config = dict(
    arch='mobilenet_v2',
    model='self-supervised audio encoder (BEST-RQ)',
    dataset='read English sentences (LibriTTS-R)',
    train_examples=15625,
    n_mels=40,
    hop_length=160,
    input='log_mel',
    win_length=512,
    codebook_size=1024,
    mask_prob=0.08,
    norm='groupnorm',
    activation='silu',
    weight_standardization=False,
    depths=[4, 4, 4],
    kernel_size=5,
    stem='single',
    expansion=4,
    widths=[192, 288, 432],
    init='trunc_normal_002',
    residual_init='none',
    optimizer='soap',
    beta2=0.999,
    lr=0.0047,
    beta1=0.95,
    shampoo_beta=0.95,
    eps=1e-08,
    precondition_frequency=16,
    max_precond_dim=1536,
    merge_dims=True,
    one_sided=False,
    adamw_lr_other_params=0.00077,
    steps=6700,
    batch_size=64,
    epochs=27.4,
    lr_schedule='linear',
    final_lr_fraction=0,
    warmup_steps=330,
    weight_decay=0.1,
    adamw_weight_decay_other_params=0.01,
)
Rows from block 9, named by matrix and row number. Rows with one number belong to one channel. Each number is 128 + 24 x the weight over its row's rms, rounded and kept within 0 to 255. All counts start at 0. Numbers have three digits each. After the name is the row's rms in percent of the matrix's.
# convs0: expand pointwise conv (model.blocks.9.convs.0.weight, 1728x432x1), inputs 0-107
# convs1: depthwise width-5 conv (model.blocks.9.convs.1.weight, 1728x1x5, trained with AdamW), a 5 kernel
# convs2: project pointwise conv (model.blocks.9.convs.2.weight, 432x1728x1, transposed), outputs 0-107
convs0.1215 142:131121111147087206071159133105122119118153127079112175113130142143112138134132161130133171153099103099097135127153155109143143148169102153137127147087117119152126137130150153151116105125137120132113102133145187101180119122140107107157181143099113157128123122178106138134111136153107144128134113182149145099101104103168150119
convs1.1215 188:104106143106095
convs2.1215 121:111120095120066130127107154103161162111138090116162181113173160105107163160144124137120145128107126103094142166102094143177150146159123122139140111110126114109122138092095136135128138129137127136106103141150144117154146108158081113144152100107100155165167112084105145120120112130133120127121140099117112116112111132123092185
convs0.1216 072:151134141155150112101125109148123129113113088166149105144143091140138107111132117164132110138090103115137155152158135143106143126125138163154107165064107175143136152090125118128098107169146096166120152100070159091115141133100111146154094091137148140138112142153125115118142122157110105148179157084160158162166170104138138142
convs1.1216 032:105114149146091
convs2.1216 080:140152164152125149117142133100158116103145165149104127179103134104097110122165136116136097142141186125110144128128103126131139128141154118139130157130115102115133159117101128115109119144160169126074136131166152103120122143149123151137146129132160148160160165103121139181150136157102110168157156117118113137125122129138127119
convs0.1217 057:127132132135131092164112139083126146115144161148113153149103113119148100156153147146124145121148129116165119155152125182130095121125131122148120137142121152141150161136105149136138136149097132153171153148141113122139135170142117120109108113134156135142137105113164096131116111155140171163153110100136118117135178122092123129
convs1.1217 055:126129158143170
convs2.1217 040:144111148167101159119127140102121075144158118138133140169125127138108129113140120122127112116107136088087118131144156126144106159124156110122123122108129108117109129100111121112107099138126150099084157155147090136148086143141133136091143150126120141153091125151138093072100122117119159135105137082117098119121135170135127091
convs0.1218 098:135160123100137122122099108126137095157111086107114080136133073148077101087084103143135117136083107112096122148150176160120122152130133144139114136136129147181127118108114157128147116166137085072144117099126179141166134100097114137115127121113162107167126143157139134110117088139129104100139162151123117165132145115159107119
convs1.1218 038:089128155134103
convs2.1218 092:149133177119135137137146137078126110066141135158089133163124131135135126125138123151119100090152193144150095125147081122106110112105139103124089149121132100108107130114105108141109114117156166128095144162155104118125124171139114127128124111102142135115157173114116152128147108152131136167133146091120123150148106142136130131
convs0.1219 140:112160118132098142092143070111105131131112186128140168087191143119127117092105143121115130086074130172123148137198122134143135120119158113160113111064100099107134131124106127121127108103144180101144152130115109114136125162154151145134171141172182108083136137134162132151118138140122164119102088111174133178131126108100143117
convs1.1219 098:093110124101153
convs2.1219 145:125126138158118125125136078116150137125175115120122101151146134146117103121132132131146096106137166181114114099122084137115128151108110111106119135138102152084135164089110125112143126122086147126108136109131175142121125136090146156119147133124115125147136122126130119151146105121117137135129111161125135130151104154137097122
convs0.1220 105:126178141104100132142106111082120140092120099160076131171163063091156098142159101140117121132135146132134085126120086166103117127117168116172138116120110117107153112116096140118128137111106097116119118149141142142105152119119163119145110113138141084155144105157096140125166118163121081103140155168091114089157120107127132159
convs1.1220 091:125098125161157
convs2.1220 093:141113118148116137150089088104155155139148151111150136136132122107136145134148110126114160111115176064135117128128106142119151102173150116122121146094136139110144107154119125133136141140132158109115117135117135124080135177139082138140113113125117142175124134134131123115126127156130154135149132123115103148111117131185157128
convs0.1221 082:174133111140168109129118121137143112155098133133136122162112139180136081080102125134127082102111144113127124150160141141107135132145129087138129072115142149151173147130105154212111123162116129080126141174149124135108114171116142111071173157129136059116129152127171132122103137176156140149140117110137100158118105096119155100
convs1.1221 154:140164155153138
convs2.1221 071:134139125098123099111165144151124141133094144096106139129147132155144150138147150165155122140134154151072154136133135117155132126144117135116131087131161100106130155126138122105130148142128122126148132099154119128160161151110155118137140168115153138163152136180104118160102159133136138149163127148124155122082141143123122123
convs0.1222 055:168127154113121125112154134116113114145116099094115132113153165140171097117142138090105139123146090140116121125141097106151161169134126119092123095111090140102131131129148129120131111119113119112124123201146130116132124124151126112134160145107082169144130122156106177132150139094094105141112139171133060165073122169108125129
convs1.1222 030:164111100128152
convs2.1222 066:140136138162145141116138125095124126116136134122107141155133140123096090093104144115129117120150188099108139152142113123123172136141132142134087144126128120126127137129111136156125077135149143145099150135151141117114104152141119141119124104132147138124121170125110105172118131134120132149143115097128122136117106140180146110
convs0.1223 053:134148128142089118059164089138142126104157165125124129165125146137151084108102121113126107099106115143121134104135144114146174138119148121094110110102091163134146109116177167097132140082149143140153115146141149083115133124119098116160143097138106140155119091144127147126150134068094125123130129134117066181125101159132153155
convs1.1223 012:149126127089158
convs2.1223 078:128125134171142148094132112094127127109165138138108127168129138140100086099117129107121114096142188124099125135139104126117149130143144136144087123119133123124139127126118149143126087129159164137102144154143134112112112147150110132141118088151145128139132146133108124164128144159124116168140115112115099139137107133171154111
convs0.1224 016:116142115155118102111136115155166090151129110129098135132145121132126134139118126125142120090087109160113163149134130140114154115150124155103143123119101163132145119102160130121119118115151155132096112125091161110132139145142104144141088109077093156127133127129091195148161142081100095080097142123125093163089103115130115121
convs1.1224 008:137081145117115
convs2.1224 043:130123135166137155103138135086136130116159151113114138144123132141112094121122140115124116109126177120094124123152128131118154124132136135133090121111126103118152131112122133128133090135167139131103148147151138135110127160133130117129120102133145130154133159124108118165128150153114109156148118107134108136139119131170140102
convs0.1225 158:136132121148089098165095129136149120108127110159163152088127116122135140118126090084086160150124151150125163162124162066129111156120152102134108143139116148134137167112129131094120125102120133130169168140165151163134155094133165127139136115098138104113157156134136127139141133120088097114106129110115116149149160075151109109
convs1.1225 131:107115115148169
convs2.1225 154:123159140131123145195114113131109105133115117102126108107125096105134115093139142135118127118166111133093103106134157117172125149096103112098074139139124117116166096084134150111120145102132117099120127166131121168139099153155152163123124132144109126085184144151140147130082094107127108144123126157110113096117128119150134127
convs0.1226 139:109145167131129152147131130079134128126124130128181151103150105112148145132144128152106165100116179152120175110090095178134110150134103081105154175120127130087115133109133151110183154145138100106155144154123143157106149152105095122124141130121152102125157086135124182109107135123142127118161133149128141141143168136152118155
convs1.1226 103:119099172124125
convs2.1226 154:116120119133143124097129089120166132120109118131122144134167149127115102143132128169123134133156159148120136175123105178116159155131128143155083117090118079092131127132133102080157127105129164123136123167141146129153130119106118154161125084112167119123163131089139112144112165109139142103144112159112130125146129114142097108
convs0.1227 130:088144133166114156145128123097109141123169143109096144152155135142093128103145119133149139158163148103074134091138137144174139150182138123089152141107139109136120143127157212119109133117163113104169126122121169104151110141152102133145149114108076115121127137114118139196103147117166164124115119157153077128137096151140135105
convs1.1227 142:099099122112097
convs2.1227 134:111130111130117114108138155083149147087138141121135167103124143119124154171130157130079134086125119118108116129142120075135127134113115123106165115132153120131116116129162158127126108113167131147142121123154096097150168168169126093145104119096100136132126122105094141127115121123104102141114123085144107147149106126141103138
convs0.1228 045:159111163163128166145130161134136140131203127141166165135172140150158134135138195100095139126140131113101120137137133136149127124127119100126120143119122148124150099113094153157112148141102146139160108183143115085119119109100174146105102132147125155119134121147066097120145119120115181171096133141136103141151128141137150141
convs1.1228 043:161166141135117
convs2.1228 052:102112109177157112083107146131091136102120150129098086150144108129109084088109100120116116160121104127113121158123117131106146112125104137112099111157120107116120118111124127132112122131103116110142153107084092082134117126127154126092111112107118110114148155111140113148147120119120129167130098139110154136149113106118113146
convs0.1229 141:137159083144110113170124136090150134146150122111125147199100127143140130094150161140120127152144147136093165134155087153181120108142130147181112141113115130153178203109112101095138120107126156127133102167120135082125147163125133121145159152096134120049123107150155161136087113156091118120132114147146134151128109133144112152
convs1.1229 121:128132097169144
convs2.1229 120:127132139128120135139137064155131107153075128122147132152163126134082089109116126113109161138125133158116111134136146130083124151119094131157107138159173123142130132132156123136145154117138148095138130098134119135109125130110120115100105113122149149137157094104114154120160114133143112117135129113113155121156085102160169150
convs0.1231 096:152134145159142124116085122158129187166156174090125072100104116092146130134160136112080073134107155123119128117144104120125132130152118110139101135104166137085104181120074112141121143124109151116136062097127156166147108124137155101143125121124100113113119123116111119133126166124140136142130150107117147134167093121109129116
convs1.1231 199:158145106097112
convs2.1231 089:126095131126087094103144145118125168079149154103131081132113124130127149138100135149130133146117181102143113123134137145134143119098127137093146131120140151112134150115079087139128161111133111155136139098137144145129148105094111114154118122101075137144134104140102130120139128107144138138117157107130112102102120133142108095
convs0.1232 037:144126131150157097167131144096131151115172151155117129126107135139160112170131132145117145153143134126170108140196141172136108144143131103157124147127137163126127137128115162137151136124084117130150145108119083124110113114132137139105117126116109117120137117116128095148127127148151137157133146123140139110132177139127116142
convs1.1232 053:143134129155172
convs2.1232 037:131124141140133134110116105081120085131175132134131139161129131136130130107112087129147134114164153123139128131144133125123140142112167131136110093134104134127125147112116145122107102137138137117149152150119122160138103140154096117077115139155123120135124130139150101077094152108096144150150081103142103107124121148123156093
convs0.1233 074:132095130154100099135199140168109147146144149133128131151133109137117095133099148107150092136123154119090130101092115114099158087138169143130119095112131161163150100113129133115166127125094118148146143177167167111155130108134136122167144152094117134150143127129140155113134135115126161161106114118102056145084128139107176137
convs1.1233 089:133119149083146
convs2.1233 065:115141115158104126104131127072152134091161137140097119121145105147108078121106106100113138120132163134089126147144151142088152149160156108143128121121125123089126136138116136140155101129158178118110132169157134131086098133111084135125115073138119105163125142139112124155143140128119102165164107111115101119083130147168115120
convs0.1234 111:152126105146160108159082138115134093161126093126179170142141109118136147103111128113112127112130114121082109126128148141124114145165130191136096126120170096094125133134128113110111137159132121117151147097106153129131101104125125107158135132112112083143117151157179103109105161090100169068069126128142093120124149096115131118
convs1.1234 057:100110169129116
convs2.1234 093:129117153149136130125148125106111144093141146108149115147119153126118115113161123150114111142100141163123104113123096113125117105133128123126104107115162105142090109121124123131161151172141121148113128134143149104169128119148124127117096118135133118114123165141149090169143131161132103170130124140127163167164097139146125094
convs0.1235 051:120099150107097091153145137139166151077104140115127126116165147130143134136164143162125144108160098152170153107112171116129096104115156122146136109129083136113150120156119155158153147127116125153128132115148133126121141165126124151130115148175106146108128121128115119154118112170131147135141122099131149092151159160140114097
convs1.1235 054:172154118127142
convs2.1235 043:176138133124110142140145146119107123098140160116099141145139125124103136113140120125142144116136162100127117149144112117141128149119140153161123122119121106083113103121136121135136120102126133118101096138144157126162110150121116137098140124092152118130153160143131140147127127124118135143148115114135110107134099124118133108
convs0.1236 041:136121129133140091183136136093150165098154142129156150144103126125168114157175151143129140127147139133167109116154156181116100106098119090126132122135111128128150103166114161144141130123078128159143180117126118097106103154122121138092133116143131137147143134120143113156110102161164160169142124101109120145134162134116106159
convs1.1236 050:151137144148168
convs2.1236 036:141087144153114144116136144121117084127153141119104132159126113102124153107134114123130111109134145098096132121134131135132099141134141106127104128125116115093120149111107139123123109142138116081095103122135104135157120149127117132086125143118128114155105148149154103104107130104112152137125100119127096085129114140127127070
convs0.1237 032:159104137123149126110099135093127146142128107153100102131101134151140130144152157116102120130146139124126143142192162194123125125139096110153138126129139179132150144127108105161118108164115120154169156129140123093139123105121137112112092144114109153115128105162158130100121098125120133177122124117138128160155128114116081143
convs1.1237 096:141162129132168
convs2.1237 029:122119130150143138117117092092103107125093137145171114107118129104120124147128122104141136117121130109139105133151141141091109159123156138159118072153117122128122095117153127158124091134129112109137158129119113114174087143123134151085098100147154124157118149160153141099105126109069143156106123092131098112142101102120169095
convs0.1238 091:108076155107153135100130158121146093154119137119137151120134121150215143165085186137099108146138104141100155165179128126114101139133117140133134164130103167141140139099102111144088084143142138133147144125108118121147094108084094137113106152136111124131114168136160133108134146073118146170133139182177133141116136130109117139
convs1.1238 119:176151122134130
convs2.1238 063:127114129153123134129178144136142125108119147096143129141119113131086139136128151158122129134150126136134154113152137129119132162122132111119129113112135151136143130070174106162156178144151111119110157156137095130147077128119118127115100096160141143115173182124108120126131099084130127139114138141128141156125141168140155177
convs0.1239 147:077110141155084150132136123140139133152123116141110148123117170148131125141141110151131117118129100105127158144160098134137130162105133177147097110141115158120149123086183110098079100143155079116135106149116150122175124175146121130144197141106145151140128076153112149133144151109127113130109145133102130142155100147149134143
convs1.1239 117:086110122118102
convs2.1239 146:149134131129120127146152110105109121101096137114105104155138146154143140136166165181106121131142137100128119128154147101142121155121133116111164103111130104146128143106111154109134146108136140139088137123092133148115191129145116136094150128118136130077146111173109126161126109107140129143121076148140136097125133158161118134
convs0.1240 042:137131128148165111151107149120146151136089121118118141161091118149168098138169126146139147145155125138169114150156142180124093103100129094138138124137098169177141107175132143181168127178118135164143172115131143098157122157158137138118113126140135143143136132147150122138136104168169142164164138095124129177128121168156108160
convs1.1240 084:147152163153137
convs2.1240 038:153085160108113126154129138113115098128148149117148147137127144119130146111117125101141111107137138113116137124122131118131120152180110107144104106105116094117120119108110139095108110123154107082127134142150118120171123118118111130113124082118160101145098163128143111134100146114104143131123103133152101093136138124109116091
convs0.1241 086:148084106163139135107144099174118091152138124162117111144150079147154138149115138125151134094105159126166156135113129118130146123167123159121155116102151151127142097106142122176121074145189128156135115097075166112186149146074083169099135114120111146112161151121103179160113115128120137126134107110136123152152132133137150137
convs1.1241 028:130110155107091
convs2.1241 070:164130153172127160099120102095151123108168111124109140152104114130121111103130140136121130093136185118089099142131119102096164120138160104131088109106134121156102153104111129132139121129173146135106155120133131115124118172159149108126131139141121150167122162134136121135140127175112094158132100104111125143125146124165156124
convs0.1242 018:120122125119115064140133125105130126098134123161125134153124164133138124129152139086066123101170146155157106145200122197119106158119188088109160137111132148112171099166114141146157141115119135123145135128164127119106132125100129137119110152122116144087133116129123147092120118101159149180138130087074112115119165135129101101
convs1.1242 077:156140133131172
convs2.1242 015:141110140178123117133147101108124116156146172095149076169132129127141110129131134125169125127117172115125116156174129131108146163117101152142136127118114144113128106118137177115129118144145110113115144166141111118134092156099110133150145113145133139120093156148120141162114144132078137154166094127157081134121091126158152097
convs0.1243 128:150134164149140121104159145163171124099101078132111102149137131111108109122113118124118170090083135128111123094133086116108137150137106109110110099113142115109088106149118078139105093118125120181134135154114122130110123091062124110145071160098123133095160142109137124157160129143129110145092114119146094128126106146170124136
convs1.1243 138:140131103103089
convs2.1243 104:130102168144129123130144114107151095136163138147147158088096132108092121120131125116100126132125149126099090151145133153117113133088139119155114138097173133125133150134130141165111069125132125139156141121155143112126130150149133112176131147143133124163121162152115116111118108113160121132116149095138112097183144146142113103
convs0.1244 043:176102153127081100124145115112151128127138135145164170127128172121137151137103171153080119075101145172150158114112125110158125105090123091120132094129115105093116119112148118109154134159148138144138090148140123116128124169111093132098149138101134152102158081136127146124127111116143171141139135157116133122128120134116120074
convs1.1244 052:170142147105126
convs2.1244 030:136125127161134160135126126111135131121121139102139135160115150110130107146146138087113113106129179126122119170121113114121149137124120152133086160130114120128135146112141130144128115117119135110108145151166144105140108117115141163139126079145137109152133161124101138153135132147126115166124121079126124124157102105135148119
convs0.1245 131:135157088124156156153141182149138134119158122137156125119090130180120147146109112130170112131133124127099056134108114116101125159149131099094099135090129132143120150126133118131135136121140137166146112112126103169096111107108125105112145118158116084121110133124130134158118177100138092090133123133140115161103074143137185061
convs1.1245 151:092106122101110
convs2.1245 138:155156139153095148085118107098137099129114093098127132107123143111159131115148125131130098137124144163130118121157147169115097123131109147146133099111133114085121109148157111095111099125131141113138106104176133148138132142100120131090116137154127108128108145168105086116144122146144113145138113137129124117184134097153111137
convs0.1247 057:154134139163112152116140113166125110139138087117112117159113137143162079127090100070116084126117127136130160136135171094107126145138137133114112131088103146131113159132146131128091156098152145158130098157099145124189099126093132128110115080104104143128105116138091125160146123127112146135135143133155083170134168142139127143
convs1.1247 007:133122078139116
convs2.1247 091:144123132177134151097123100090135123097161125139103141176129127147119081098116129114120115111135181125110118135141102111116149139139141137125089109119128110140134133133112130156117090144150163140092151148148142115117112151141124130132126111141140125147133149141109117172121150152110112164140126101116097142131121139169158102
convs0.1248 047:128122148141108129087087103134148117163151113090161109121101105136116124115101088065131078100104130118120134102154155137053116147164133164123092133121115151115126120110157139141086102098135116162126165135111174131158161142106114142124136098126103103153106100118148154140117146121122084070109123099104127154122142128164162112
convs1.1248 007:078137117119139
convs2.1248 073:138123143165151152105116108078119124102162130140108121164116120128110085092109125113125107113148185121103114122122104121120156130136121133145089113129143106113136136109109127128119085139156148143098159140142131117113118151134136117131116096144134111150139157141107119161123153154113117159136129104122112146133117128173140107
convs0.1249 125:107118145169120170117133138137087116138190102146151120105116146131183112154120152114158176138142136142133148105114107093178104114139108193127104142130132153079135163131162117143054100147163121123158118140115141112131138149127133131138133137136109112132099128124141126132115134170103145106129089082162109119154117143119173104
convs1.1249 087:102127137118083
convs2.1249 106:133127147130131132110102080086173104085107141101150115155153132100117151091131173171097122132149171096113127139141156184090165142157147153132100124124113161144146126119094146114146166148140107124116133123159163129102161129119118129140106129130132129137137129185170116154119113132107093127086168139138131145129145118159148159
convs0.1251 070:162114108098179108121140095144133124115141127131132129132131095147129141125152160153097129121120141137133156156131140143122117127149110159132124136142120183138128124162147095080140078130149134150128166093129128103129135129125158149129142125111172121146163182144136118124124125130147128142140186152107097168139119149105127102
convs1.1251 120:138162145163139
convs2.1251 071:102118134097147093100133108120114100142086137126086097160122109148111166145099094151151126154128126111101127106157114124157128151175094135129120122133152110150134122112122095086128121125103127114090119121113090124105113117165126115102158138077118134108125102131111116117118166099107117107140151109111098095069130101127118107
convs0.1252 065:139123123161092130124124102143124098161103097120138112114111075116138140138076075127159063109146113133133146130126150102079118095148146128116107139097107140141097129102126124116082117124147125127103150113096169162141132130096125145126122082112127124130127132112143164174131145107103087072074091090135077145144125106167153149
convs1.1252 010:096089143117121
convs2.1252 061:153135128163143144090141100085128135093166147138103134161138120140103088096127114117129107110139188131103119131127118107122149135120136122138094110109122103142144121101108121138129093129154142148090167122135146118111113131138128123122105106150138112136127160128093124174142135151103106179141121108114117127138117134149132111
convs0.1253 026:127139149153123132103126128144145118140151108106088127138112114149111101138102112067113101108107131124137095122165139131115168163145149128076131139091105163137123118124129159134123126110149160148131124129118143119139141095143132115152119117126079139140138099130110148155159143092100063124110139111115079186091121147134121150
convs1.1253 011:143111133089156
convs2.1253 056:135115141174140157103126113088132117114168135131115132153128133123099086086125121098123125111139194113097118151135121128121156131150143138134099122118135113127147134118110128141122088147149154136102151156139130113118105152142123117139129096148145125145136157131113118159144138144113125172141113110118102144138111131160143109
convs0.1255 138:155125136124152129090141144129091152136126086099140162135104135119114116113075148132131137167103103146147123145102139126178138153122133155166128151145170116130080131110158170149107100104103160114132119161114139100164131117102125165125107108150132165119146100122088180145124109177172135164095131087102137112092131124125125104
convs1.1255 123:110133160093112
convs2.1255 119:147174149116183117140171095147067107111146136154132129187149124130128114109126132134130148126110163152105111133115125135131161129104097160152073108152172121116133117119119135117109127097123120142138163122127132171102080096125177181112132122111115104093103116149132149148136132134105118086115141107152133138122093138140117147
convs0.1256 069:144139125129119153084131117161130121136144111085132145153132189142146099115108116086136140130111087120107139128128150102164130131130131140111108145106117157122146145138182151095137131108154159160145062146128137115127118118106075154135147090120086128116121107120108172121154124095102129157103135143136074149120105145169142128
convs1.1256 016:136154084120139
convs2.1256 062:144128132172138154104141112102133125110164135137109138149122128135102084090116125115112121112131172113102130141135111118115149136157144134133090116136136122117136124115114143147121079137139158134086153140143137115109102153150128127137118097154145129131118155134112118172129143155113111164149116098125107130126120125164157104
convs0.1257 064:161102149161173081120127118163127151101170110161161090113122133126128164114177156112081147114112142123128139108153135122127148147137089115111128126165152146098115089155107098149127126145110126120138150151136124105136138099157160147151114141136128101101098133150130118105155119157160155121111135189101095163126100161127128142
convs1.1257 142:143169155144128
convs2.1257 063:129130123139172071123120131154117107138130131110100112158118154153098135109116119114152147151115104129093126132102107128133128109154120162096126109144141080123115152114122087129163162109110136125145106098155125073151139108167191109099142102108098166130111133142086141139125131143138137096116129121128125131116129128138141141
convs0.1259 130:148151087144118133122102115148097108078135105131119148099115117140107132160110093090113165186127142094148149097130110093106125166126159145147127164172125137163133132121141093127100116137162144089133175134121120120134179130142148112100111124115133146119179150138146091108123124156102112135143089095111118148158119104139134158
convs1.1259 134:094129122159155
convs2.1259 135:106100143117105143123154157106088129151130124124142133096117140068121133133110164093112117083124155131105124118136169113165135123103144094146088158177138131136162121118104120111118127143139126144151172150095141145124116135146168132178107111107106125110167128145094123091120111089101133144129123134147135148113122139120087119
convs0.1260 065:149149132170110122170158126138109102135190093158149143146146101123125111124098126146139133101134079179106138106120119106143202098127121169105134085131163178138118130075160140159144102166160105108130153085071150144135124114098143159140099123100097134162126137140112165140163188148117124074133136119116100168127111133113143153
convs1.1260 027:138095159102125
convs2.1260 083:142123144181144158089124108095157136106147135126113117166103142155102101104114150128141103110140193119100140133141115124100149125141137145132101130122122126120121145115125123161130110151164151164108165148149135130117105132138134123126134126139132121141135150153113132159137144139131110161157124106133112138129118133177139094
convs0.1261 079:128155106098098148124132125152134114146144125129137085125084066147096120142068099117177067139120149147127129118133113157101135130152139134110152109083108154145119140135126111103110097148162143129159120125119145185147117073096118138117159114121121130111105130120087164128157150090114131088155117136146061141115112122122135141
convs1.1261 068:119093160105126
convs2.1261 059:104095126174136151096160134106105131126156162129107123137146128172108098066114121133140110115161176139120107128128118111135130104140151117114109159139117123136153120104147102103127126143160141152101157141140127128112119121134134111171103109131130126129151143122111141153098137130110105164146091131125139121142149148170152113
convs0.1262 128:120118157137108140106115134101109123116154125123138142146116159101172131152156182064119087143087133126094156139135129121130079180146124152114102108137122138110179135095104107131134118137136119111120068156113090135147140141127142149122134083139145162132178147133110187133139140122135143143102129150148123138121150150117148155
convs1.1262 068:160133095153117
convs2.1262 122:148104120154135145149179122077109137096145149143076142140111109172084115124098115115129133145168127123142158106104131129111132165115156106122140119146120112145114144123132141161155126105162110137112160147138113174129088131128116112121081081162144120174147148142099114150120147129137133149152114116116122109135095145159143116
convs0.1263 156:125144129171050131124164141142156120137133129135109122109165111116116103109113141075116129159147183159132180112119139120092165140131173118103155120118127107112126092141138129139106162116095141139143133100169140169170096130140099159118140150118110125117122114088096143149121115094127137159170115117135131138107108098105119098
convs1.1263 143:105100118137165
convs2.1263 155:141099142100140092143155114114109139108156108098160142108104119126144164163152139139137093127096126113111146127146122121094134103137076128138148136117114128149102125105129117075116136114118148148156162111119168116095122146104120106161135109113147135105140117135149138123150160167127130171149160141097142123120146137177092146
convs0.1264 126:096199167122113105177145122145141143130146178201130177132126118129144163112131146177134164131131123133151111111127113158135108149118143118128177175142117114094121165182085149108119137139119130137125172128126137127122133157087148142167131095166152108140122135137152119165106103175106157121151119135118116167149124127141138097
convs1.1264 123:125159171119131
convs2.1264 097:119109112154106123126136158175131157154107120093111116136155110156113131107123116139141087163127163104136116096126146118141162113125089127139129142099149061126118156124183076083136128115140163130141149160119117150115119122086120126142160111071148110138132103094128150138139138124131114126149158135119144149135151102117140132
convs0.1265 105:122146136122117140130125156115148155144108167123155135162113120154158080131146146150150118152098136132099113170152151137104107151113112118168155155147116137096161124168112116125145100137159195128118111126152134056167112104108110175098153136155168117102145107111131147119162137110128137137122133067087120156124115131139114105
convs1.1265 079:159130171120129
convs2.1265 097:143133136141120123096145133130104107110124122124122138110095128119127126148163091114141091147120150121134121086118088107122135133101102089096121115136142080120137073124117157100125095135105101113104130117127090132149134102131129151155127114152089099130115121136156098122122133093111106101130098103108132106174131127098115141
convs0.1266 137:101131171123120102091125164139150122109113119120152109145101110152125101096122093083131129119116163161110097135126110135111127119158142153144136131099122156118122133124096070164102114120150111112102099117162161131156125106114114120153163112099091149154157155142101156149116184137077150122100126141129126101175095081089144138
convs1.1266 130:171132099115126
convs2.1266 145:148114134116151126101145151184141117133115127120118152127104129152132132143115107121095086143111114184124121140183148105165125108106117118122168143123148161147116163090121111137123129099136125132127124104149075153128122111086127114132123172102121128168111156134109131124114153127127127131124134152178142126128089117118109113
convs0.1267 074:124117157147120108132135132155125072126186089148139113082159082107106141147093145113093118078133117107122118091118135122127122112147120135094119138123146143142146084087130111148140086155206107109147154122089166113151149163102126127148142100132138131165137108153129130134149169109136103083091111122109103141117146108122132141
convs1.1267 023:130096168115117
convs2.1267 079:124131165161141161099144105089122129115149136136096145162122116127135084112130135132136109095125197138114119138130125132106130127133152133149103100121135108132126129108134136145086107137149153164116153144108139119104128134119120140122126119126137119135143161156125117175134146141146102160129121124129115164148099139172138107
convs0.1268 138:143098122093096119123103135139111148144127109118143110122124107144093128144104104119135148165152115107095121104108125146126141110110149106156108131127125107193156185090131102117135125142107122129135167130155126160144051114126139212119080183152126149146111158105131079110092122141152177116137151134183167129151100143167111100
convs1.1268 130:161155151135105
convs2.1268 132:116090123119132125154078123122150128106098147116145115144164114138159134140107150126144133176131093099111147130171100101143122105138093115126132159137113098150150139142140133106157145161098088121118135153103135180117111134136062112160112127125102134115096098134136148121120154139103136133119130120131134133117126167145083121
convs0.1269 035:102153125152114157098151132157148126128150115129114144123126160118135087128114126111129110113088119116141128129160141121147162153123136132082152106109090162114168121103170119124119146085168146160115095115122130120116118133122152132143130101107097142144132124142078149144153129113111115120124125118139083165104122148116109140
convs1.1269 005:161093115117145
convs2.1269 084:134131131169140158106122109090130132106152137141095142164130135129107076102125131110128117103135188120104116140129112123123156139141146133131097122118133114123145130127117138149124087138152165148091149150132139120108112155133121129138121090151142121143129156142113123171124142154115118159151124111120094138134113141169153105
convs0.1270 132:105116145131147157105065148175112148147132161112182122102154130101145122127073149119104136131158091130136096133107136130138082110110125107128104130151131105109155117159104129133106135118080123131107136109122105113148153105120115106154159156125133111144130158159138160100142165118090116142154110111142136146124092127106108171
convs1.1270 125:152144114105092
convs2.1270 120:122127113140080163132155136125155171118134123112099103138115095123117153117103152149120124123152110112123130118124093135129099121191086119134124134112138144132118162108145074151110158174155129146121127137116102119101096152092069142130149104127110157134160145136112125135142139107111102159114106158135136202117137163127179139
convs0.1272 041:107122119147159139130095160139118143144158123127134105136098144107143082130139119099115087170142120099146120144195162132148119158172181109101134166129117105100121176161135137133153131121104131130113127122147098121142090102116128122106140087120101134142119131122175088169164124097111123145152122128119109146135159093138091147
convs1.1272 033:118163100148146
convs2.1272 044:128117143180142153120123148097128115110143132126121130163135148123098104099133122102136117106139180121126125142152108120135133110125128154148088127129137102132148123129111127152132075120128161154091175129139154107112110165153125124117114109138137125130106166139106114170111127139108123161154137089120112128127114142154174114
convs0.1273 072:103111172110115107157130110092134115124162154116152134133123135121120120100108143127100079093136172148121113147109136167112132172123153112105159117148128087072092105172117160117112129062112149101118141118133140126081087109117125128136154143105131104130094099121119127118121135121116112131137175145099104081142126134088086146
convs1.1273 121:132142115125178
convs2.1273 068:143102139152097115108124113140156117146137147114127118163115112093126093154129140127142062130134159121149113144138152157122149117136141163120125142153134125149137185096114125126119129144084065124129178067100128131122124133119137117135131164101109137137110105130124132150101128124101114156122137107144114118099116127138097103
convs0.1274 106:153104158111105133118124165130174114102141127105151134157115104143165087119146132123113138168107120134096094120145089147108085153119143131188133085163146175086122141118055142098151137156079111123115130182148080086105110104054123122108075132138111155103110109139148138169163140120128121153124136112151127089103148115138149102
convs1.1274 088:156155096126148
convs2.1274 115:092098138160115145115107109097155130102110086122104097170114112085146116151154105160105078103121158107141118106107115133142096087100169148146121128122167141139115137116109113102147127182131111136099155136134128104138108169136131111126112172144110102139139140140105113169094112107112108115154145129124175136121127096129116114
convs0.1276 054:168140156140112096132132122074110147122118139133146124093106130155141074104131160154139151159177136163137090106144165155120123105100103132151115120114104126111145139148135127120137109125112111158160165125146118143132107150135144145128158087135137129166122119111115093187106110133125176143152139145147126107113178095099090171
convs1.1276 065:138157130150166
convs2.1276 043:122088129115144148156119134145089092141138152122150114138106117130153124111129101145136109117164161110154129101131168132147128122140113113142136139097104107128113086100133134082116088133098119118093146142106136114144113140156130140098134139123168124118154116122139145100130162097109090160125124113138123151134105135115142133
convs0.1277 065:110128139141145140143136105113116118159128101148112121131102127153177126111179107126063126074124133155112120172173134127122119083159110156133093122130114113108116074172123085152109141122136149109134179155151129087161072115147161107126113134079139175128124113115146139145095111173131153148128142146142151137112083114105137155
convs1.1277 125:144160144151156
convs2.1277 050:150102120165137100125133147138109129144122109148156152144141132145117131138115124081126133142088125163127128140145145093128119112157139144156106142139129107090121107124133125119125125156126159146139111128137130156138144130139117135126105120128166143154128131149134143099123171111112103132123106100134132112110090122113125155